config = dict(
    encoder_bias='qkv',
    lr=0.0031,
    final_lr_fraction=0.1,
    warmup_steps=1190,
)
Rows from block 3 of the encoder of a small masked image model, named by matrix and row number. Rows with one number belong to one neuron. Each number is 200 + 30 x the weight over its row's rms, rounded and kept within 0 to 999. All counts start at 0. After the name is the row's rms in percent of the matrix's.
After each neuron's rows are labels from the 100 images, of 14976, where the neuron reaches its highest value: "strongest on" is what is common among them; "colour at peak" is the nearest of a few named colours to the mean colour under the peak. Only what is clearly more common there than usual is listed. The data: photos of plants, animals and fungi (iNaturalist). In brackets: how many of the 100, against the usual share in percent.
# fc1: MLP up (encoder.blocks.3.mlp.fc1.weight, 576x192), inputs 0-95
# fc2: MLP down (encoder.blocks.3.mlp.fc2.weight, 192x576, transposed), outputs 0-95

fc1.414,101,200,198,226,223,188,192,209,240,199,190,259,172,241,173,185,209,225,187,189,240,236,212,215,204,187,183,126,221,181,198,184,178,243,188,227,184,169,151,236,182,207,164,102,199,229,164,179,137,198,219,190,153,157,200,213,219,231,168,214,222,239,230,157,159,244,224,226,194,192,207,225,173,228,181,189,220,152,247,200,169,197,197,190,136,147,214,198,166,196,252,190,246,210,238,216,164
fc2.414,119,209,261,159,167,241,215,199,194,175,194,144,210,233,205,206,186,189,211,239,217,205,161,170,193,210,223,232,210,212,233,203,217,172,251,217,226,172,261,167,213,193,173,197,213,202,213,212,204,194,232,131,185,228,197,167,171,167,244,217,163,202,172,264,190,191,186,177,195,234,242,225,193,192,210,125,174,228,238,167,179,240,220,241,222,230,194,248,215,192,217,204,204,182,244,176,213
strongest on: class Aves (87 vs 55); order Passeriformes (55 vs 24.9)
colour at peak: pink (36 vs 10.5)

fc1.398,068,224,204,160,203,201,229,157,232,209,233,215,182,221,189,198,182,121,143,179,180,247,234,157,191,224,208,159,177,182,201,162,197,191,176,230,221,205,153,166,237,135,174,214,159,199,165,168,177,177,248,207,200,205,223,195,152,196,205,244,198,170,243,192,185,231,203,229,128,171,179,256,202,149,205,230,153,228,220,249,194,230,230,200,183,167,213,144,184,237,230,225,152,218,192,156,187
fc2.398,067,180,219,215,217,254,213,238,191,189,157,229,218,218,190,190,226,225,221,269,164,169,178,239,160,205,176,245,218,181,184,236,178,158,193,177,216,181,228,238,182,172,232,215,269,208,184,190,180,241,190,215,216,189,193,193,229,215,206,189,193,220,166,213,203,228,205,175,181,216,230,170,208,269,160,224,206,191,195,124,185,156,179,151,205,251,240,207,243,195,248,189,228,183,250,237,229
strongest on: class Insecta (62 vs 29.2); phylum Arthropoda (62 vs 30.9)
colour at peak: brown (54 vs 24.3)

fc1.222,082,127,204,209,217,198,168,140,179,145,191,230,210,208,187,174,183,179,187,167,253,200,276,258,208,216,228,208,168,196,206,174,158,177,164,172,195,146,221,213,187,144,249,181,245,158,191,221,195,193,268,229,193,197,216,149,207,206,240,212,211,217,218,224,159,189,183,204,225,204,176,194,161,229,219,210,188,266,195,194,249,192,198,218,221,144,151,247,233,223,226,166,236,188,211,191,152
fc2.222,083,198,232,176,184,215,178,225,205,162,193,145,170,216,148,257,216,198,170,247,178,218,196,222,234,213,167,203,216,257,244,170,183,208,215,158,213,251,178,225,196,222,201,255,231,286,183,177,212,173,216,190,233,158,180,207,243,186,218,189,183,199,182,213,197,208,168,119,193,207,220,183,204,188,174,208,186,158,172,196,209,171,189,210,231,168,222,145,208,217,151,230,288,195,245,161,154
strongest on: phylum Arthropoda (79 vs 30.9); class Insecta (77 vs 29.2); order Diptera (25 vs 2.6)
colour at peak: yellow (94 vs 0.9)

fc1.258,111,191,218,247,272,208,213,205,236,192,186,170,177,219,201,205,168,206,209,198,197,147,205,196,207,149,221,222,215,157,199,171,272,240,198,205,239,205,212,178,181,197,188,183,197,219,219,211,161,186,214,203,260,178,192,219,196,262,219,176,178,198,172,224,167,197,247,211,168,208,205,218,207,242,225,237,210,224,200,155,196,189,208,229,162,161,204,150,216,249,230,174,146,214,241,237,229
fc2.258,109,270,167,174,170,244,211,207,202,175,231,194,221,234,173,193,225,190,183,171,240,134,201,199,224,218,181,196,210,193,204,173,200,161,200,208,175,218,165,146,262,201,195,226,216,166,218,224,193,219,202,193,228,165,219,179,263,224,203,201,152,167,222,205,190,223,180,153,232,266,161,227,209,156,231,255,183,231,210,137,174,165,207,175,264,215,155,218,222,209,223,198,185,212,166,209,165
strongest on: class Insecta (82 vs 29.2); phylum Arthropoda (82 vs 30.9)
colour at peak: yellow (58 vs 0.9)

fc1.392,138,181,212,196,181,203,184,203,162,196,222,229,141,205,164,189,215,231,200,185,247,214,212,195,175,220,211,129,159,136,230,174,181,204,192,178,201,157,172,202,189,184,170,170,193,147,206,209,205,189,213,206,203,236,208,233,174,221,190,235,209,245,207,200,220,211,244,199,272,198,276,199,281,232,200,200,162,165,187,235,227,178,190,259,234,191,227,246,142,207,166,216,177,185,209,185,122
fc2.392,141,199,220,231,189,160,208,179,208,147,245,197,160,228,190,227,222,200,198,170,214,275,188,156,173,201,217,227,220,223,208,187,195,191,228,215,237,219,165,185,252,217,130,205,212,185,225,164,192,214,186,232,226,252,160,164,192,162,189,220,181,237,184,170,169,185,186,189,185,189,187,235,183,230,181,203,183,225,202,172,151,251,184,182,215,214,139,193,223,200,263,250,215,180,190,183,237
strongest on: class Aves (88 vs 55); order Passeriformes (53 vs 24.9)
colour at peak: cyan (40 vs 2.5); white (37 vs 6.1)

fc1.389,059,179,206,161,207,214,172,225,175,240,243,184,185,220,221,172,141,240,156,278,188,186,216,189,203,291,147,207,179,216,171,203,184,219,183,209,200,214,138,194,225,202,209,178,238,165,194,182,228,181,239,214,124,208,196,234,220,118,225,188,160,236,241,167,200,175,238,180,207,216,173,173,191,241,234,180,213,153,197,233,161,157,176,186,208,188,191,174,188,201,156,208,205,236,177,174,175
fc2.389,067,203,197,161,225,233,217,270,203,166,226,171,211,186,179,228,231,191,251,135,162,227,209,191,210,243,271,164,188,147,204,174,218,223,221,171,261,261,206,216,214,172,190,234,195,212,191,186,154,180,189,167,172,182,191,234,243,248,260,163,145,184,168,189,213,191,209,236,227,235,220,196,253,205,178,217,212,203,231,186,173,226,182,153,180,144,194,191,211,201,177,187,208,198,232,219,140
strongest on: class Aves (83 vs 55); order Passeriformes (51 vs 24.9)
colour at peak: cyan (66 vs 2.5)

fc1.320,086,240,261,175,230,253,227,214,160,182,202,199,187,205,211,202,177,214,220,212,215,173,200,235,198,225,178,205,244,148,160,212,202,185,143,115,177,249,200,208,198,252,164,140,211,137,188,251,181,185,218,178,254,237,209,179,193,188,204,207,188,248,143,183,226,190,181,230,247,213,198,199,216,190,228,162,226,199,217,246,166,157,231,161,178,211,169,176,199,149,218,188,179,176,237,159,183
fc2.320,089,155,207,216,187,168,184,196,222,149,175,189,178,160,212,214,186,180,202,170,203,186,203,215,257,189,173,205,180,197,189,190,146,215,230,258,176,182,182,197,162,154,199,211,214,225,220,187,192,229,250,189,225,180,203,196,198,201,225,202,213,158,147,254,168,221,201,255,163,199,182,184,161,168,211,171,173,224,217,173,180,233,171,250,235,257,262,199,222,228,187,211,203,122,148,183,189
strongest on: order Passeriformes (55 vs 24.9)
colour at peak: grey (79 vs 48.6)

fc1.223,128,226,218,123,204,172,182,170,157,217,174,136,188,235,185,186,181,178,199,219,198,193,226,206,183,208,197,229,189,148,144,182,256,182,220,198,223,222,203,204,211,191,189,212,159,206,242,218,171,185,180,159,207,224,170,165,157,197,214,216,187,180,203,231,219,201,174,171,219,161,228,116,182,283,165,170,166,211,219,236,215,211,208,276,235,241,174,202,199,199,232,185,201,150,162,212,206
fc2.223,137,165,174,252,217,202,234,222,193,235,198,189,158,213,193,194,201,183,215,188,208,223,204,232,115,176,206,257,213,183,196,218,168,164,173,195,210,169,215,195,152,211,213,213,195,229,224,246,210,239,171,212,147,198,200,176,227,224,260,238,217,177,235,165,237,200,177,200,200,275,181,230,248,206,215,171,224,179,240,236,197,195,202,193,168,194,202,256,224,178,162,231,217,178,191,136,221
strongest on: class Aves (89 vs 55); order Passeriformes (53 vs 24.9)
colour at peak: white (32 vs 6.1); pink (29 vs 10.5)

fc1.329,065,175,191,211,193,194,193,188,160,175,162,244,239,161,185,182,200,180,177,208,272,226,224,283,229,224,189,203,182,217,191,136,228,147,174,208,177,207,227,196,234,257,226,199,198,211,263,248,245,212,228,226,222,193,243,184,255,200,196,222,175,234,139,195,190,183,190,240,209,207,182,166,262,187,197,182,154,232,186,223,216,148,183,193,184,207,184,213,153,212,190,122,211,135,208,184,195
fc2.329,069,215,225,195,242,214,241,211,199,218,195,270,189,230,210,249,141,257,181,193,182,257,185,128,163,184,203,195,201,194,187,235,194,205,221,161,213,196,196,173,188,195,235,179,231,197,247,216,224,194,227,139,201,228,175,227,221,164,194,190,200,204,208,237,184,192,202,213,200,160,231,204,155,217,188,184,209,166,207,200,180,214,231,227,223,215,223,205,264,238,166,210,231,188,164,219,213
strongest on: phylum Chordata (93 vs 60.8); class Aves (92 vs 55); order Passeriformes (59 vs 24.9)
colour at peak: grey (74 vs 48.6)

fc1.19,095,187,201,233,255,185,237,178,201,184,241,168,211,147,169,215,194,134,224,207,174,199,170,220,186,267,177,220,141,153,181,168,195,241,179,249,268,223,207,237,202,196,166,204,201,218,192,212,190,207,144,157,249,165,233,209,229,185,203,209,211,219,175,217,187,177,171,205,237,228,205,210,230,221,189,149,172,203,213,170,238,212,186,187,173,237,225,237,195,189,163,157,213,161,174,219,162
fc2.19,088,224,226,164,219,144,208,194,154,226,129,179,201,220,188,194,194,211,235,203,240,175,152,214,201,219,190,179,262,227,187,245,179,185,165,230,173,165,193,182,190,181,169,213,184,185,175,166,221,178,183,184,161,238,169,185,158,168,239,204,138,200,240,140,191,186,227,230,175,177,154,230,206,228,185,167,198,172,200,240,188,189,228,226,170,190,210,193,187,262,148,193,231,176,181,162,240
strongest on: phylum Arthropoda (68 vs 30.9); class Insecta (67 vs 29.2)
colour at peak: brown (61 vs 24.3)

fc1.62,130,230,120,203,194,193,217,177,216,195,203,190,221,219,145,214,234,180,237,208,194,214,158,200,207,231,241,189,196,223,209,231,168,171,211,205,257,176,206,216,209,182,245,164,198,214,215,162,252,265,232,241,194,183,177,159,212,197,196,224,192,238,239,168,186,148,219,191,187,193,194,232,139,180,179,171,145,191,205,183,106,269,186,246,224,253,228,188,130,194,213,197,229,222,192,198,179
fc2.62,137,217,252,200,195,194,218,182,189,227,183,233,193,191,252,215,203,216,199,211,240,215,169,201,195,168,192,238,202,202,207,185,171,167,256,210,151,177,192,197,214,231,171,254,197,209,275,195,236,188,213,148,195,227,230,214,227,144,207,204,189,179,236,156,221,180,180,263,200,207,190,146,232,265,192,222,237,184,185,169,280,172,268,164,235,164,188,200,162,244,154,208,202,224,186,187,257
strongest on: class Aves (89 vs 55)
colour at peak: white (58 vs 6.1)

fc1.527,063,186,228,215,215,212,171,168,181,169,166,222,230,172,273,201,169,187,204,182,192,199,192,217,184,200,239,177,174,198,168,187,123,208,159,164,164,192,198,247,186,213,232,153,258,265,203,195,190,174,222,237,240,207,201,181,195,215,187,204,210,187,158,171,197,201,151,241,217,221,168,181,258,217,213,225,200,231,250,278,223,175,199,213,192,177,203,205,208,184,209,199,257,166,179,188,162
fc2.527,070,209,192,197,188,175,252,202,170,194,180,194,229,163,184,258,188,181,174,225,171,181,197,205,255,199,196,193,255,241,191,202,214,237,210,205,176,172,199,252,192,229,196,200,207,239,244,212,198,183,203,166,168,209,180,190,153,210,233,185,205,214,171,232,220,186,140,207,289,189,205,160,227,197,195,186,240,120,145,186,207,190,213,173,173,173,166,186,178,193,173,207,223,191,231,203,196
strongest on: phylum Arthropoda (67 vs 30.9); class Insecta (64 vs 29.2)
colour at peak: yellow (26 vs 0.9)

fc1.514,075,241,174,211,162,238,153,237,254,179,180,204,216,210,200,201,221,169,143,211,215,233,150,173,214,199,232,185,246,272,224,205,155,198,214,208,169,153,207,166,184,134,181,195,157,224,168,243,224,214,194,215,128,233,241,191,230,233,182,173,155,247,168,179,222,212,187,219,167,224,188,181,202,211,161,154,249,208,203,182,159,181,239,174,179,214,211,239,200,222,170,216,160,191,208,185,181
fc2.514,073,196,218,191,152,239,210,172,187,220,244,157,255,208,152,199,210,157,223,195,197,198,214,203,157,222,195,221,227,205,161,204,240,175,213,200,181,167,170,182,224,267,248,189,186,217,214,167,149,223,195,173,244,183,162,251,204,186,157,190,214,192,145,198,221,209,202,232,173,190,183,205,242,186,219,192,158,180,265,254,206,202,170,196,209,177,186,166,169,156,222,191,276,243,165,269,251
strongest on: order Passeriformes (51 vs 24.9)
colour at peak: grey (75 vs 48.6)

fc1.154,104,211,213,188,219,192,189,242,227,223,173,183,225,257,206,226,266,208,176,167,137,173,227,210,175,244,187,206,178,174,198,204,260,194,228,161,180,197,280,221,208,219,208,152,209,227,214,222,175,202,220,206,178,143,198,183,201,239,160,183,219,197,116,235,209,180,147,166,182,187,122,208,197,194,147,259,189,221,209,123,173,171,230,210,149,178,115,257,147,153,230,206,190,184,214,210,179
fc2.154,109,210,201,203,237,244,245,187,225,186,241,185,165,130,193,166,207,116,231,174,183,186,233,190,201,273,192,162,189,213,233,149,155,168,221,215,207,162,156,149,240,167,162,169,209,208,169,158,224,221,201,211,154,228,227,160,241,171,223,185,192,236,213,226,185,184,158,200,199,169,191,213,193,180,204,239,225,240,250,189,270,232,176,145,218,215,193,169,234,208,181,175,168,202,151,192,174
strongest on: phylum Arthropoda (66 vs 30.9); class Insecta (64 vs 29.2); order Lepidoptera (46 vs 13.7)
colour at peak: pink (28 vs 10.5)

fc1.170,070,196,196,221,164,184,238,196,188,210,209,209,238,179,193,234,199,193,176,262,170,185,220,187,174,261,170,220,164,187,204,209,253,189,196,186,195,188,240,214,151,194,298,183,217,207,178,226,236,187,154,204,180,139,176,173,141,194,184,220,185,193,215,172,133,154,197,222,215,247,248,219,247,174,119,209,180,160,183,197,247,223,200,236,186,220,227,230,167,180,143,194,263,177,250,272,141
fc2.170,079,223,229,167,197,161,188,210,194,193,171,205,226,200,197,194,223,181,191,164,142,217,229,201,162,202,224,211,174,220,201,196,217,163,135,178,193,132,160,239,162,214,215,180,206,226,190,218,171,178,251,192,188,186,210,171,242,181,231,224,199,215,186,173,215,278,223,222,228,168,198,225,182,212,191,216,157,140,219,201,207,191,230,277,186,221,290,227,218,257,199,183,134,243,190,176,208
strongest on: phylum Chordata (93 vs 60.8); class Aves (92 vs 55); order Accipitriformes (32 vs 3.9); family: Accipitridae (30 vs 3.3)
colour at peak: grey (82 vs 48.6)

fc1.462,071,187,180,232,201,175,217,203,260,215,187,143,183,196,237,189,226,175,176,157,182,204,149,227,166,229,201,226,214,216,268,207,183,216,181,214,289,201,154,119,177,232,170,225,204,179,163,171,192,239,200,205,255,203,188,199,208,182,193,237,204,190,198,217,212,188,206,175,200,222,184,171,155,201,182,241,193,196,215,206,200,245,145,215,178,174,177,183,202,165,248,235,177,185,235,203,214
fc2.462,085,186,201,183,202,211,189,199,235,163,183,181,277,148,190,178,228,174,245,190,158,231,232,187,221,207,273,171,155,219,181,147,126,164,183,210,215,205,189,226,256,200,218,186,224,263,191,239,222,183,243,208,224,145,172,214,201,204,201,195,189,251,183,188,179,179,209,175,217,167,197,200,231,175,139,183,202,183,231,156,188,203,163,215,220,213,209,182,167,205,230,148,189,244,166,222,213
strongest on: class Aves (90 vs 55); order Passeriformes (53 vs 24.9)
colour at peak: pink (35 vs 10.5)

fc1.378,070,210,231,211,251,198,259,199,231,219,200,160,178,219,160,177,197,184,222,227,264,185,244,199,154,210,212,155,180,211,197,167,162,197,180,106,199,162,204,179,199,179,250,223,175,148,236,180,252,257,171,164,191,199,165,197,191,172,235,169,192,192,211,226,283,223,199,247,193,174,212,201,221,183,163,180,175,146,197,224,212,217,211,211,199,227,196,226,192,228,247,175,206,237,169,219,192
fc2.378,068,199,256,211,194,245,171,187,210,161,220,216,198,190,207,185,138,239,236,207,220,224,194,122,185,208,198,238,260,204,200,193,235,200,219,231,190,238,204,203,174,219,234,240,185,217,198,211,204,193,247,209,198,218,171,242,232,183,207,181,190,242,214,154,147,206,273,180,187,216,231,173,172,173,225,205,257,198,186,218,187,242,218,251,211,138,175,190,199,147,191,203,204,203,155,243,200
strongest on: class Aves (98 vs 55); phylum Chordata (98 vs 60.8)
colour at peak: white (37 vs 6.1)

fc1.458,082,159,205,195,214,201,168,249,222,186,218,224,268,240,185,161,193,220,180,211,232,209,211,220,198,216,223,242,142,190,207,182,146,190,209,153,161,189,235,183,242,204,187,209,219,225,163,202,235,176,214,164,198,205,217,179,169,199,189,194,216,185,230,191,249,219,233,228,191,222,228,225,222,189,176,189,141,157,200,230,194,221,177,173,162,232,136,224,201,191,159,202,226,241,174,151,233
fc2.458,099,223,138,194,174,228,186,176,235,263,207,197,160,206,229,230,237,278,188,211,218,150,220,160,193,209,188,200,192,237,147,221,266,232,160,254,199,246,190,206,184,193,198,193,185,175,220,180,195,228,181,222,214,181,209,110,215,210,221,168,206,180,222,173,183,218,238,179,211,215,153,195,194,183,220,196,271,229,193,215,219,232,216,197,229,193,206,117,190,218,190,185,220,187,214,266,209
strongest on: order Passeriformes (52 vs 24.9)
colour at peak: grey (83 vs 48.6)

fc1.399,103,186,212,173,253,198,238,245,216,218,136,212,220,197,93,224,178,190,180,183,165,228,187,176,190,209,220,240,214,128,266,237,174,217,158,193,195,188,218,186,173,180,215,184,176,162,197,205,180,205,232,180,204,248,209,250,196,187,177,212,184,185,233,200,183,262,176,195,171,209,233,218,203,189,271,211,217,183,203,192,167,174,224,235,200,208,239,220,229,238,204,214,244,152,177,196,206
fc2.399,097,235,186,229,222,235,220,190,192,248,252,227,180,184,193,186,218,212,243,220,153,229,173,213,250,221,192,194,188,174,215,225,172,266,206,152,192,217,251,255,204,174,149,223,268,244,217,245,206,227,200,239,177,120,190,158,164,215,241,239,260,229,195,225,182,234,152,180,222,176,249,200,183,192,154,218,213,172,201,200,194,225,177,228,181,176,182,225,227,249,196,216,194,209,215,204,253
strongest on: order Passeriformes (52 vs 24.9)
colour at peak: pink (27 vs 10.5)

fc1.230,094,187,175,152,163,217,181,168,209,186,182,197,166,238,154,190,255,234,203,230,175,169,215,178,211,223,150,194,145,237,184,192,158,212,163,137,112,212,270,224,196,151,181,208,209,174,142,190,176,180,167,171,233,189,226,234,215,237,182,159,196,211,195,215,180,175,220,227,186,187,182,188,219,210,195,175,183,155,177,181,218,217,187,159,194,189,165,217,256,157,208,200,235,230,241,237,250
fc2.230,106,208,250,160,239,168,151,182,188,193,168,255,194,229,238,248,154,195,205,186,191,222,230,222,153,164,256,246,243,173,182,208,213,224,209,196,266,218,154,148,181,213,246,211,211,200,215,190,158,183,209,226,171,206,219,176,199,209,175,233,189,149,175,247,195,242,250,191,252,259,163,190,218,213,216,253,190,252,271,222,198,171,222,195,224,250,264,166,161,229,176,205,181,176,163,189,170
strongest on: class Aves (83 vs 55)
colour at peak: grey (78 vs 48.6)